From a checkpoint of a small image classifier: norm batchnorm, widths [64, 96, 144].
Rows from block 2, named by matrix and row number. Rows with one number belong to one channel. Each number is 500 + 40 x the weight over its row's rms, rounded and kept within 0 to 999. All counts start at 0. Numbers have three digits each. After the name is the row's rms in percent of the matrix's.
# convs0: first 3x3 conv, stride 2 (model.blocks.2.convs.0.weight, 96x64x3x3), inputs 0-9, a 3x3 kernel for each
# convs1: second 3x3 conv (model.blocks.2.convs.1.weight, 96x96x3x3, transposed), outputs 0-9, a 3x3 kernel for each
convs0.32 096:507523442484458453522545449462469482480415411444406462536595540536560465519541517486551508519570542496504512496473513539516466548532508479497444494463410515478478580597561573607571579558541503495520532517430504485404495457526480485504512483447501476416475432440430374448
convs0.33 102:426396553460441540486533544447446509481482585491555525496494483532489522524507497459478419504466436479487486509522521492450439530523506544465501435367426520527572477421461454467449517504517487496507454453464445488533530493493533558574513527508491528527477507536441492516
convs0.34 101:512522487553424449462425511510543478583453416526502434472503527496531514494499474470461479443530521479551527464489461488526483475464483534501516520489505488454503482506510515537542503490506513517487484479519505504487503495549512478516547486508482477507416517499502543467
convs0.35 097:510506531541452533450435460495497507504472476493477452525562550447462435440440413506510511480501508500494485503465476503503492471475504504468501492492464482505509532531535506479573487482495475475538483535540442463436540501561511465513530534522431464483483550536491515493
convs0.36 096:476510488553527503536522485481526560495494501505544524494486530530552526503572510514515501510508517515527551433513489482475447443529450500551521486499460422466501467517489514529496449481480529552485551492539501492487504513482531488478530515437476485445436392477511425464
convs0.37 092:534527526600525545488468454482499471502462421542464462557535527465487472444468488481488502518524464550545487487470494499505462499480488458456495480451507501478490480466463507486474525486487470482490494496502549504507475481469518505532545530547512529534450476486470471494
convs0.38 101:515516495573541524499471524474491509492464479471475511497533535510526508478506497508506515471417407465445428466469503464459449513504486468524522517513516519547521450473479555536520509490511472512535482518510507480496515536507559521519519517507485453482422385417438431444
convs0.39 101:533543550556520503528542502443485484502496498503495493465497503512518483464444481554446501502483438469473497417503472490533548519525527540553533465592598508542551486509517524556548544514471498535534435514526461519515474516486512461494571550462505532535473445523442457468
convs0.40 102:509466496474520534497463509441440498450439436511466474448461523481544543446520523495507505473473509475521507531441426485415452509479459544537563560546553549548524538524504510542503505522533504497451459426418530486502457483497539547539530568555499493479445398463533519513
convs0.41 100:473486508467458474523497557507516535527499561490464504528469532511540568525535551565527520498545533488521503519529503500477430493462488484494489521514476517572490472534507532532490492563520462487473443441403473494472502513506499499510490477486547488556454460493455504515
convs0.42 099:503496500529486544536492458520549502513581486490517502548561528536509485523511539455503463487471481455416425493514500466477487493515465490493439482484464451451496509480454508506460487460484542488452459413453448512446552529506495551496454474504515453450434430451474536532
convs0.43 099:557507514524541552523460503469522513513547541473529537417416499492477489503483504507527429543534454487535505449463537503529462576495521487522479538475487539482441519557468559527448537505465468519530452435505441444400525475479550506453516556492473491512480532472531512483
convs0.44 104:508479546488518493512511497535479533515452534542507521469561522496513531496458508501489502480489503492505520477512504501485523456482466436420521411451517482515537462456501446478542507521543490399501483472507487567560523566560493504544563509544436397469421416515469456550
convs0.45 103:533458445442422434525506448446461508411418458464482451492454444460452487459443467497489504523518503495526473497531482558534489554515512486464515468422435498419510482434450504498459496483468443378511438428393495449525502498490545529539531498486506486497519520532500493490
convs0.46 097:491408445557419523479417461522433435534441463522482504483468459504470467441484451518481514502509480519544518483493430548474441493453406422450500466427483505452500481464508446446485511518528460495524507461518462455435486500511473507505511508529469472536480515531482508504
convs0.47 104:481457487483509532494481500485492472510449531439467488528490443481463433471486507457460541482487503480520497564570529537522522512433459507460434441483443463482487507506541454496516425434481529477429460461479443410444445513500511490564483508531558530503555553543443485443
convs0.48 102:549532512516486481504459501529547457533517528528489535415471481442480472455508503494502523499469559550458471466437486520476530495537520497514397487501482393484471544550478541533530447505519452495528492467524441510489498515549519488453501516513556545532457480545404474495
convs0.49 101:502545579429501566473484436518476538464493501470439450483488486516553546496509572500504484500524512469467485464454468526431472503523497490518487492522561549545522495483486477457471453452474527539483495555569494516508451494440471449469445442421521572545543554542508495485
convs0.50 097:460455539533476478505498522526461466456496535450484481490450504506528531464516518454455440457474465533488469536507522556565530532557522572533521602603514560610528524504494522559510557553543495545504532504480550560519501518512548602582523539526485485532513553562525526560
convs0.51 099:517532498549560497549542471480495498515523500451450473489498497502561484415491510572521437507516518578475524528503483483536487485577554468478506500498506532534526488512462490459518529551523510514520526512544511496498511459517497506491531505509553576598495470494477463415
convs0.52 101:550535508560593522572552546527500528532561541475512476407463419483434428482406440457384514380403450413426448514559559472475477474514510503501538410455503485524482495520501439465500498520479527544544435525532497514521481556541521516509482473491519504472523520495537567537
convs0.53 100:505468452508443471463508477476491480515532524499505453433452450502511474496561537516532486541570531484478506507462541476486500512514481471481461489475498532507467473472473460478459543486495488508486508493509521496481544536518519564539468516518474491464516491409441426406
convs0.54 101:479497468449404442456442425518494526491483502507506532486407506467366480468411516505510489518524480544534529487522487499500463466475467510504529451515495429423452508531470451447491459466459543571501532583504487493498482538547511558482493541502523539506478483492490520525
convs0.55 100:453497525409469590466475546507567481567593548517568538478469484479472490532511472495481495499533489484473436476447463502418471503496514453458480518440473472494469516506502538520468550578572454420423421403489403421512454475557484525532471493522508473496552497479494483541
convs0.56 099:483559501481506523472573488532511479484459430501500478547537537486493476451466460495480445506472463497515509469518506500453469470483443453447484464437480450449466469425431453461490495481499472436446491409425460451450491504468515514481494515539489504489497489474492492504
convs0.57 100:415490520509570584469550527446425485329456585412506541536509509536475483544490445480430484443480455400452492466519434523536357505495457486533542482517502488462516518525477502450472507488474474530513563562545548478533494522481433450498434441438495501524467523532519572556
convs0.58 100:482529587561499538503525504471469484485463509487512522486496525397389419441436462539536494486472472516486527507449512555535511492437468536531536425484407533487488482497542461508540544498538442468498465488448458460450510486470524505494461454480449472514517560511533579495
convs0.59 102:489551490508526542527447474437414526416462523476554519514479486481431413486439487456453524484441447536525531506548498483555544457428475505497509506512519474497515534512502532508511517539473531511484477490513472471492472454445494492494485516563516485471532497435507527516
convs0.60 095:493463442491506454593525520472513505459500502454496499504511509495490532534486529475452451448482509505457471509480444510502466493447495486509470482516489497513479430418476447472500444459469507543513471526476503449471467440516493467441474491466469515447528545501558573534
convs0.61 101:508541503532567502520549508531551504502525428472538402465502522500478495536497457480476483488483478467494504449520495550563528524566543472479439479458421502505478498486479496500491468522518439526470480482467475506481458519464496491518511497477552491486491451449492494458
convs0.62 100:464482549532548518508510461484530598549629620565611517520469475477455489465420497458485467520525471544502462466443451456474507509554567473480525523522607551573578488434503511471496459505494456476500482517554494546552516530476592571562553533490555520530607617547551527489
convs0.63 103:516516527498547611496575577544530540476523508447495540587568513495488537470412525502481406474404358479438405544534545535512536459487529459412461449470503427484526454386420435448469461378493505493499529479513444485508438528519484499525470508515539514534514503538503514544
convs0.64 103:555517576529545530499533522502465551460511503473530515528490506457477478532507463442380411448392425518506408491424439505555470494507487442444480501513493488504471456448469505482482486495448433445460490453424516450492435420437444475534534507544495524504525552525449484518
convs0.65 096:517521475487447500455508483540579554482514529466481493526485500500497535476563557505447461548542545514535531501551509495498530557591548458489513437524529508538513497547523524599536588556553521538578502532532543543521433476504493524470530526537554577542577586497467418389
convs0.66 104:402418424438370419471391451498505508558530534592571551500448478418509463503531545459462437501490491503445403462468515514504486473497493478512459577587531536498484457521501524511484497527500483490529476490500493495513517509479500519505464454507503516545537536556512506548
convs1.32 095:472541516480575555514533613457527517439480556422426466503525440476477489472510468576546484573537507536495488499484494444471530498484504542492485551535592517531583469505516511476486482447473494505479509528436569526522442447496470432515448404473491469541561576563524582479
convs1.33 098:530552462465566483501553531500527531488477456482493507492497505527545508558532435479515484515518508464486506493408389500447472471458488514501519480502500450520522489488525469553528511501452493463467516535481480527540568491451545506480464527590517515485523553491467426471
convs1.34 098:437454523484607587436490505521474456507500495499521523511571593571581512524477487520510536535492507520430514545548519547510481483533481511478467441493508448453499506514589528481482550474517499541448488419463471466437546535510522474552492476509519509532517491467465516449
convs1.35 096:471480523425591508472583589456490498469471496451456491500537517547557510555497498547493522504506502591427479555539551526543552505492507490480497527507465481537499530525479530528513528498543496542544492488477470492479523517522565491532541513545471485447458449486487472462
convs1.36 096:512528520504560543487508526508493466468482529498478495500528552452488534491526553524500505517487513503514516526534544465446521505474537520528543486510527543535565493459529478539537480500486534526479568501541525541548489532502518558542531546535496434420474493460463496459
convs1.37 100:539561578570630614525584553453525478477497454495495469546493463534505461557506542543525501544516519527486451567532523499426451480493516452459483498474456438442456580555557582523514514517539516456493502499520481490551418465466460477455460474457573561555473491512463504516
convs1.38 096:498532497513518488448431467496489491505483497507516514458451515419444473466470478484491499436443485404461488539482486548469487480466468524518525503490510517553512552533535488524499517529522532554581435486558489497585542518571543611596530571574545523482528510485510538476
convs1.39 099:476481505518497496515486481557490434546581430534571501498452520484441477526512515508506531492520499472548441531507509503416457540471430521521525500495495549481512454420485336472526423463530489563581449479519458500531500554508500550543456517573481490456465473522478506535
convs1.40 104:490472471460560543430510459508530478533475446563537572537492519552506507465519501501478472563460468531460514523509512418435483462519497486506454488543503541503457454514523417446535444499574567546492538546530510503467520481518469521609499441549541509542508476497497523490
convs1.41 102:462518545536544562583466460504501539462491539494504514433463479530469512433457440518506515476452400502444473512554497549497508513499416492498501501481462498516445494597591496543498456553476504511477485528533519515474553509510500463519511475498549598533545576507477476469
convs1.42 101:523483509511438470513489497403484484454506470458505471435423536442456477451492486559467534523557540509468540538467438496454466480493491488480420482442395423444382447562512509559492519458474520505498514486517537510554431454461483460490424437509516517596460440483468484470
convs1.43 102:516516509528496554582535560499464514452400472443482476543528470549555499556583520547498503580494516577502523497460516474433501480467516492465494491495530517509532483500530513508566472451483530503526569533522567500561436409465422379440398433421474503556453515497521545464
convs1.44 104:553542552554504410512509510525508500468489505507475476436450462393443499475462470487510494470525449500488486534430511450457497486441533595543481548587493568536535468509476511532526537491509523451545532560540487491488524512517537497511503515529484501518500515537543492533
convs1.45 100:482480482430482512438435437462453491548482468434495468471501465500450456443435460527505466578468478531486478487495493488483440513513526439462432531532509486482495498517533468466482473471534543478552466438484486485569481504440484464413473471407535582508536525540433388474
convs1.46 096:465497466489537520482542498549465478532468448512485494489478451524448514546478467533507522525580553479518535545520474489486513497494543467460453411390428438388464534483524549525551528529528461557510473485477462515555530490489541534516518542587531538500473479487467462516
convs1.47 105:461465465474524479553532402456556498499502507459483512455458510441453482408380475542491472525467486542503434561469466524506499489477526520462457520529455506516499513569560422457562464557486468521544501443485506511537450507363466469384499516455536607547490500429487502536
convs1.48 100:470492562507514501558546489499498537417550518490453454405446512369386515391448493478499562438489506463463428514481533497552553537557467547536530539525529475525535520532473456476525530482470591485513572539469459492471499470536501456523565493522558519506503499494513557509
convs1.49 093:507478525500523533537565524505527533498477499522524482381420466530451476457484462450435432460482426471465419448549544437464497447494462538515507551507517557536540480488533474524523474503539585506519591492526573540505498583566516533536544511487474488460488505488472512455
convs1.50 097:449458461516561551492514563505538544479570548526558561491484505487542544422446454574521516545512478516473522443463440503525483488492475501521527539558508537617541426460457475460437389451405531457430575507450477427431491467499488498506476500515552552511528503488525518492
convs1.51 102:536486430469497495448488502469482468472457496490429482446375417445412490435446515499481422500462571500409468505487522493457507484471501568556549527548549531561531454527533456561521451531574472534526550477543552528535480485530554564520496538516462477488513525477477491470
convs1.52 106:470438505469467451512485453504459425464608544435501547507525544552505502440494471517489566491546492493573485453465522439446494494509476533570554549590545509541496509441437510492551513526551495439456458437349468435481467492446523474461488445423493486451430364433496561517
convs1.53 099:513545571510480467555510527436537523458510549446458484454513504520501535433489515504523503541510566461454515479516489483460486509459459456422433449430404437428384488534490544474512466505519510475495529460495518522506498517469494514479452470504515494499525513431509462476
convs1.54 100:516499549508477521483492445478424426457480428481413436537491518532494537540545568521453477529514508541530474594508563525453475486487518485504552501545552490489555470462493486486522461520551521459522445469483412481485468535495472522498478511473556509507547533512459475481
convs1.55 097:494515471502560520473522474532475471486451394532535487540545481532555481507463462492494442504452468494480426535497484476480498498537508488452494520501489496448482507525441456490449437409353492532570510597577454507497447377426460422439386447494516448548498499492486555551
convs1.56 100:465551519448471503418383445570494507560449447514489501505468482522518541493488487486425401519464443511452427444438451484493453479458482494477463490478488516483522537576565527537552528446486560540518598532625527510572537501450484491515536549531507494489446428471440451486
convs1.57 104:460427479484459472527448452487463559432462548460496504544522537520523496516488464540516480521543444544535427498385442478347413491421505501503513493548501497499486531506485478545505465467475522491501534543477426514512529495524503537521469496500462414419459466431441475476
convs1.58 104:516500437495578477467552557544570535558457480530517510534504476550477531560501442505509469508503508531490483488524509518504469545457504492499472454462436427509489508488521536581546480514533486552530535494453474496520454493452488519523474581546525563515430456444468478505
convs1.59 104:535495518511501484472515545508485502457483474426457475467497466456556537521578507458472490465531454465543473488440510498518571538547498531547483505498454493492455484482489507512517477455421515561502505527535463455527476459444460437405391424429424476449517396412494496477
convs1.60 099:480500485464592552472490541504476523507456498503532524547561516573601566593554502514486487515441508475397427493497513442516494556519538525509496519543513511536539543441530503490529533458577508499466563518512481507469500498526524464516481493534517486519470497451481491505
convs1.61 099:495551533504534538485476454539480494455528498461523487495462539496451525389391510522522564487547551455499519481491516491530520543542517493501474478518497484525511495569516533525477487493460465498472510507554531495512536506513567492514533470451505505508532483491522517462
convs1.62 103:452503464509502498505530494566559504529627589524545431479514543477499530480490510527448508515512479528471481528506471523400417451406472500541514523605582539560592502451426498441396429404428512454461545487485422487453478498505480511482438560540508473518556573493523520542
convs1.63 099:554543537505534538453504500559534520587553482610580574503471424490510436547466416518478492547533473513552439493489458514518493491497514520510514531518533487501559438468478465477473505468437442508488488473489460477496491487421491489452433450456537504524492468469576548571
convs1.64 101:488580490470454508487447431536495529622433495535593549548539458530507549540504499504476500517445517530511566467517456453504520456543519469523464490555499489516516493451452528457485507419480526545515514548505543463547496481520499491492512495459503512484446420509505387542
convs1.65 102:541482491518529520490512453474469492441522546422413417458515543519483498447498506497484519519438506497457482483564539537427482474520528499506509503537557535525549455525585513512495518507527542538544468448511481549515546557512513475461477487490503458481493582500479538486
convs1.66 104:461502498478525523501522463459426494478513515464426480512466480516514468457483447524473506462481486497492491521523483549522459543524461450492525455509489446505475520514462542476471451466488499456470449522490439434431420453491454487438491483533552569507504495488488522516