Weights of a small image classifier.
Model: 2.27M parameters, 32-pixel images, arch preact_resnet, norm batchnorm, depths [2, 4, 4], widths [64, 96, 144].
Training: ademamix at rate 0.0019, held-out accuracy 98%.
Data: trained on stained colorectal tissue patches (NCT-CRC-HE-100K), 22605 training examples.
Rows from block 6 of a small image classifier, named by matrix and row number. Rows with one number belong to one channel. Each number is 128 + 24 x the weight over its row's rms, rounded and kept within 0 to 255. All counts start at 0. Numbers have three digits each. After the name is the row's rms in percent of the matrix's.
After each channel's rows are labels from the 100 images, of 14976, where the channel reaches its highest value: "strongest on" is what is common among them; "peak at" is the part of the image that holds the peak. Only what is clearly more common there than usual is listed. The data: stained colorectal tissue patches (NCT-CRC-HE-100K).
# convs0: first 3x3 conv, stride 2 (model.blocks.6.convs.0.weight, 144x96x3x3, each kernel summed), inputs 0-95
# convs1: second 3x3 conv (model.blocks.6.convs.1.weight, 144x144x3x3, transposed, each kernel summed), outputs 0-71

convs0.86 111:112083123127182130137146114127117133104131177157091092155116113126106132043202133115119124099124095113125110101097121096108112112139160132094115120123142156126136109119124127144093140149137128139146104121160142100143146126120081127109084106160140117126141127083116107160098136140121125096
convs1.86 102:149124141119134125135127139138150146111159189119126162102126164102157101127152163104117126154129060115112133165139132109077132123134127091133128110075047164145135142124172139147153095135152090123106095110108156147148
strongest on: tissue: lymphocytes; tissue: normal colon mucosa
peak at: bottom right

convs0.115 093:135124120139135086087146123109134106174110079125137115103094118142138171123106152135117168066122113092148134128171163122125151152139118081127133133112112098139122101113139129147081166144109143117143116166130097131139144161155112115084141134114127118117152161132151140097101171071145150138
convs1.115 102:136152103105114136118120123097118075141148119117124112138135110133134135117105120117146118138106131149123157094125121138140160132125140152112100117113118124142110100146097079063095145151122154107143210113108154112148
strongest on: tissue: smooth muscle
peak at: bottom right

convs0.80 089:112140131087129123121141146140124177128100154108078108136123129109113128123146099140102098133154109104103114137113104111122067137140075087155104127098159190107159119125118144127160143146143140196130139104107088149143145102157131108103134141129114113116069137126125112091124148158116103133
convs1.80 102:136102090119138142125074094151093123132111133120127123124103095102125137113123105121122102140098127082139043170106138099119136122163133123160115147133151134150168164129139148177128123157132135114070110143141145152183
strongest on: tissue: lymphocytes
peak at: bottom right

convs0.111 108:187107157131128158155142125122113063158121127127149128125078128125151113148145110132131131084122103116120147123140196112144172109159141091126114159120135094129145176120139106138117134163108164102122100110129125178112153157117102149126138137130149112101142116115121071139091097149135140101
convs1.111 104:134164177129109146125067146101136066133144116139095068148150174135121153166126124124159163129144129135082126120115119149116128126147148120128089107105130124124138109125167128075158147084101130116142139128116149166118
strongest on: tissue: smooth muscle
peak at: bottom right

convs0.77 096:123075121132145134133129061155139149142128150118114098155132122118147117098139116181136111111123130135150144095161135126114124127147169127147131091152124151097090117117117091103123123138148097106151061140100133109101182102150130166118132117154158108152133135085160110104103078117144136156
convs1.77 098:136096131154134120124135149135063102141172174102120140074134149103132149091094135114151109159095115120100135168117097107139108124098096112134163153137099128122126129127131132140110098124171115137131127163076111175115
strongest on: tissue: mucus
peak at: bottom right

convs0.112 093:112113157131141129147150133118125150113080161153105087154126151077110136126133139114144155117148130136114144136090137101121105148152123101074121085109144196150155082127139151065138139166135134166150148106100106174121163110110113123134141146157096096114109105143123105143120149125126146133
convs1.112 106:136139062137172148115056083171145135128143140126155128145130129153113144136155122123143130092146131128136097127145114127128148131137158171129148214135131139133148135150115120152133158136151132099120115131127124101152
strongest on: tissue: lymphocytes
peak at: bottom right

convs0.69 108:081133112100109119119137131135126051100111132163108114061111151145165115100142126113116150117127125143169153150101116171114122130139143094131128143150102109051089112122113128120121145113128134103142116112149166135134132113112123161155143120126183126170148124105132101139134151141173126105
convs1.69 101:107132145107106131123155136136089120096131162122096135112115124142136149157160125135146179106092088101197137115138128158141119165112128130109120106158102121109142105126113126129101101098129126138158109115150062141104
strongest on: tissue: normal colon mucosa
peak at: bottom right

convs0.6 097:110123142105171168127148133110115150104123148117099106158112129106124121108152131132155120113141115113108121121090130092149116126153108136118093132102157160106126094160107128170106178138131124129109116091150108130180153162138085122157110125135074136060138085136133132106107116195126125136
convs1.6 100:135108116107145148155131139125151087137145161134138062113113140120127145133148131105118087143146091092113096156150117080104154118121163159139130149129116112173127150139158140149133144130135112114095118135158142141133
strongest on: tissue: lymphocytes
peak at: bottom right

convs0.49 095:094118152168082108137162155055116115121135111151104114082119144136163130119115146111131137103096134122118139090095141126115118128143135117093153133065142128133159121098127082142100168117107126135128111123081119133111146162108106199136161147122139145126115118110109127147123121150124125078
convs1.49 079:137105115129146100129143133158108132135124157146134107150121119197093119140140170129149127100166123143158132164157128129151125114097112149110166176152132158140146138123167100141114107142171108141152143124144119134090
strongest on: tissue: normal colon mucosa
peak at: bottom left

convs0.32 100:144134158158124109096108167153139075109160081139146144085117100160148108150117115123140145120114138115145152163095143177148176101172137085130097117118150132096112108119136146095084147114108174124123124117072157140154102127154139122100140108126131137143139128163126104125142123116158157135
convs1.32 100:089139135085084153110142134140126085121120128167122132172112106156113144101138105172119122124140111116139190123135128142112125155126142134116144072122108122127127131139128147086139130096139151121176117090138139132154
strongest on: tissue: adipose tissue
peak at: bottom right

convs0.125 099:126133146115161171115152122122144052135109109118121139127106149157179093095156124138136077131133135129165116157112108140117137148154124104123147133104138094063138129139117112150130182121145138128106133147185128112177163127157109142155124137119140137104110099113125115124128164169119086145
convs1.125 099:148133137119155113188145143104140089153132134142122078081104129086148117120159118106128125154150071107142091101161126123141159139101138140074146076121116121174079152127116093114119107171122146143113104106128129116126
strongest on: tissue: debris
peak at: bottom right

convs0.105 110:114115141192130128114105146119151148158105158140085114097157149064121108116154118086099103147109115136140135131083095135121123097151133174130103130127115124144114107107126118104149061111087156085120147122153129074111113101138120109164108105145142151125108096152120130117113140121107102138
convs1.105 107:122142153152143109109113118090178169142132109159130149106149119093132082121123117136109144104130123125147148169110152097158144122124087103154101139117116151106113091126129172139123071133126096144114085130144142093088
strongest on: tissue: mucus; tissue: normal colon mucosa
peak at: bottom right

convs0.118 090:117125154154102111101131085118101137187102090119121115144125104113130116143140135143117146126165120113108125135074087089138105118166152146126085137106145122147173128151165105093120123138118131145129125071086074101153118113141127110081125114134154121142126108116106102161110138091123081143
convs1.118 090:128104047106165100099104089161091120116132109133180140159176165130127128123094121128113106122093143176127135155142111140144132108108111155102122168161170107127121135120116114161108155103141132099121118118141106110083
strongest on: tissue: normal colon mucosa
peak at: bottom right

convs0.66 080:106156110099077123114105079187127123098107114174162106125142115105129091108146138122159128119136165095119140149101145106141088138120131096145134166116188147136134100107125127134107147112114166113153096107141115127110118112116148113126091111116144101153137103123108117174092188135147141116
convs1.66 118:119122091111119122128149130125171134104016039069129142118123123128132096134126150122000109121127105120132138111121108136137124124118114156123125114130140126114120126125118128130154142120094121113136069120108117136143
strongest on: tissue: adipose tissue
peak at: bottom right

convs0.19 109:125132153138123119111155102121110147148075097111093133152134122102111090126142144124100070134102108133133141129098150080125126153151105119106121117122127153177187079125125113148169102145123130117121137145116085132157164074143136121114099112156133097081100079119125122119136111103102106140
convs1.19 098:141167109162157159111103079158086121097133129157121137135119112124144145138163122133140136137121133135157064198143113143140131115109132152141151137150123149120180159132121181146131141134177139121112080123144108128125
strongest on: tissue: lymphocytes
peak at: bottom right

convs0.60 082:099172164093128120132146110115128051120124103118135098096136155140137123128122099115147114187103152135140181145153157177139138139157125154111117161129131130091093163096130102134135131159129129154161126128133112107112109128128133148149125128130161086110125126070113086118108143160139098154
convs1.60 106:120104173147102149164167135119092140132144123122114166121121106115152153094121161117150147135109111119117144130125129166147097153131108122146136093196172117166147122139112139145097066109165149165126130153113126129133
strongest on: tissue: adipose tissue
peak at: bottom left

convs0.117 105:100122152146078128138162172086121120133113130170125129079129152136113128134145134106131130149118087124107110133102113124133134113114122147135108164149127103099105135110108090149121122145117187104096128141110162148099164136119112212148164114126189139138120119129089145143137104126099141160
convs1.117 094:103115157157116110146154119118120130098131136125124107120117146158077082127154136141129151092122105124155135107113129115142126087103121138153121150114130164144130123129188125146110091091142128139159138155142116121096
strongest on: tissue: normal colon mucosa
peak at: bottom right

convs0.131 087:160128123146106095144129093137064111122133126124164142155147110120127147139153117108126116115131149116126158154111121147154115146167139122130163168140178142155157098108082171121111098107108125103148131134140157125111105112134124114081096074138145113072112139125117157124127187134091097107
convs1.131 094:099139141129132135129150132146168105118022070103116149128130154168152092168133139120098144099143123152094139139134137166115098125143100147150172109098113130115133133076169132099184132149126116109113104119123140132161
strongest on: tissue: adipose tissue
peak at: bottom right

convs0.34 103:155092160128155149115111109112124145133068180135088105110132115094149156152116135141113128134142098122135136124106137098131130158144118110133124082043074148139151166100160149135125148138131163157159132103138089125135114130165100131132113171099125132128145153118097150124115141155139121156
convs1.34 109:150122071127146120146139149138114118147134112112143145111122089113150152070119124122133092128081129140142090165141106128144131117128146147128105176188188122120138122151075124159073133170093131098110115121134105118126
strongest on: tissue: lymphocytes
peak at: bottom right

convs0.36 107:141116143132137143111131128148122190165129144117123166095115134107130134156136024122120070139121109151088145146114134121108146097136122154129169102108125138117113145121124076148139097095127131145137138158175133120128113116137137115154109111161115116142109155128101085072110138146131130136
convs1.36 109:126136146142135119136114113121118154137137118164142171129097070097093152107091136161130137155136133125140118126117195095081147121113078129147162105096081128141128148124150152168128070130130102118107103135137132153153
strongest on: tissue: mucus
peak at: bottom right

convs0.129 097:165118145134121143110128108144041083132106105093133136135174107141105146140161129130098155131125097152101110132146151124154092151119180138150117154132130148166165117158133153100158111139152096094117124129134094129159123145166126089104136121158186104132145108147119102133145136109137133144
convs1.129 104:086143076133128140140150109129147117084121076109140125144129173123152134151120152182156144150135126165100139127117072163114124081119126159150134155130118117053147160121142138124144159094107161128118136142145141135099
strongest on: tissue: tumour epithelium; tissue: lymphocytes
peak at: bottom right

convs0.57 109:152137132163144075127133107111135139141081103132125145126143131090149149126136057159098097089135119104135139149087146086074160132121121066133141121095161128136140130109154130117132146115124123161129103163098116146086145126184129154109134112162132123113121141158086125142139148148112117136
convs1.57 099:143124144147130092149120110108126110122103098151117121130139116122124095131132145111127133135138132167131134134149144136148080143141125107153153122103141120157167112086158115095123105195144081138125121131072133156138
strongest on: tissue: lymphocytes
peak at: bottom right

convs0.15 091:149153102146128168112121167111133141142135188110121116142088146119126129123128106125147132127103137127083125143116126109129112108142132099157109137147184148090109130142091106156108160108115155097140096111120136112145171110135151119118132063138082166100113101132179099099100111152088132159
convs1.15 103:152123167115146140137114149119148110175144152127133122131115141164119132148120103103111113120116121099116140124120140076052119119138157129123168134098102122166097139090161150159165144150113105100123136162130140142143
strongest on: tissue: lymphocytes
peak at: top right

convs0.43 106:134163154106108127118092117139115120147164071114094079127167123127125099126111116124142108090152170120107128121098124085107120130163120164096095131113091126162140133124147152146082125137146141155111117117073129162106143101112127159143127141111134129110163083154090082155141121133096137152
convs1.43 106:126141083123130130123133076158130107158150091150133119137114106129148157116111102120124141105120121117120117166139132157134147127118139182095114169119136128137154143144111156130113113114149137106167078068177102081133
strongest on: tissue: adipose tissue
peak at: bottom right

convs0.1 093:149136075101109160066121164082111139100149166141112126093092112170123152105149159119118111124153122148104101131086129134145112147172130095094143112146123118150148134165072125135134153168139133119121113113130152140150139101097143111154130094146138158096116096083136127148125148106111117140
convs1.1 101:120157116094138129127140131122171146127143159097118120129102172128100138159134070139122131135110136106197119123124115129095122137121190101158119163130075120105166121128139155134142161123098150098119091151148122122097
strongest on: tissue: lymphocytes
peak at: bottom right; bottom left

convs0.85 101:089156142108126119145131166141152193136107159126137079136149185091131112095148132158150117119126118098159133143119142124131070156149115138098112144105181145155132121108118127129155146107127150071168117095109115118103117103110120130144103106156136118128083138132100102123117156146099095140
convs1.85 105:137101141146172144104114103138186161144087088119130144129111125108119096095135118140039114106112105124112127146137102119088100112133132175130137167108139136142129124102169154166117117123137090110129101121126122101148
strongest on: tissue: adipose tissue; tissue: normal colon mucosa
peak at: bottom right

convs0.91 107:143113094115118165101147137148112162139084161128106110127111149108121149134121096148119115082116131088091106080118127075164107131148123129124157123123139125138125155145105107086146094166103127094149140086098127113093132106122120144140147135110143153165063156100095096121095131116113098127
convs1.91 105:126130115147150123088075125120123190077172132114140135102139146134104160141132164139139119105105168105143124150094142058131144070097136158141102178121103127111122106127138140162142139136115133110116143148094143138115
strongest on: tissue: tumour epithelium; tissue: normal colon mucosa
peak at: bottom right

convs0.31 101:104124105135126142114115136093153094114161104155076109116134119139136127152120098131129132125128108107084114189119128143132115149129133131172153116096113164139121135132097111127077143144122166153132170091151111115144108111128068116124101123114154107161141108147124115096161125141128156212
convs1.31 095:110137132132093131147102125143134102158105087138135151128118051110116132074120081156081054169089095112164159108128133121111133103116144134105131153128132160135084161124138147138120125126087127098141103054143138151129
strongest on: tissue: adipose tissue
peak at: bottom right; top right

convs0.101 116:132120118120143168129117153159138143097109160155081097116110127106146103099131108161135095145114122110134100130134115117144050155146138108126115092109145163086108153105135097086149147144126138141137144079141112080126118114138129137155125147138146127127069115104134104108131145131160060149
convs1.101 091:121157146113134127151139129138115172145134145140104161088139141114120147129141113137117130106122118022159107125102112036098145108117129113108108126142115144141099142134144123203114114088094129132107078136130132160115
strongest on: tissue: normal colon mucosa
peak at: top right

convs0.119 107:168077118142122135095147108117103121125093125140118119098133089097123091128152133095120058122151122149124134085101146112136142094146159149136142173144145134142149159090116102153101112108100119124154115125137119126112156128119084158135076134146154113105156102111132100162094099162097128098
convs1.119 083:099103141134121115141140168138154106118121148139122105088114134124133149140146147109153143104129080108107088126126141146143149146104128164151131080105110128144149138121200122111072117124157127151101089119165126135110
strongest on: tissue: lymphocytes
peak at: bottom right

convs0.38 094:131175140164128106102126137111163124086143149155123138122055123084106137112115105144119147109146155099140118158127107125125124170120108142099146117095139125129156131133130146137129088158069119146155114101165153146123107136084115130174168148131188129098111133137102154123166124108152124116
convs1.38 090:120151119123096141138124111143137146142143144137157140125106151156121134103118103126107061171089109158157151133143102178134123173133115124170095149136121118107153157131133132136125112128081112068118085101116099151110
strongest on: tissue: normal colon mucosa
peak at: bottom left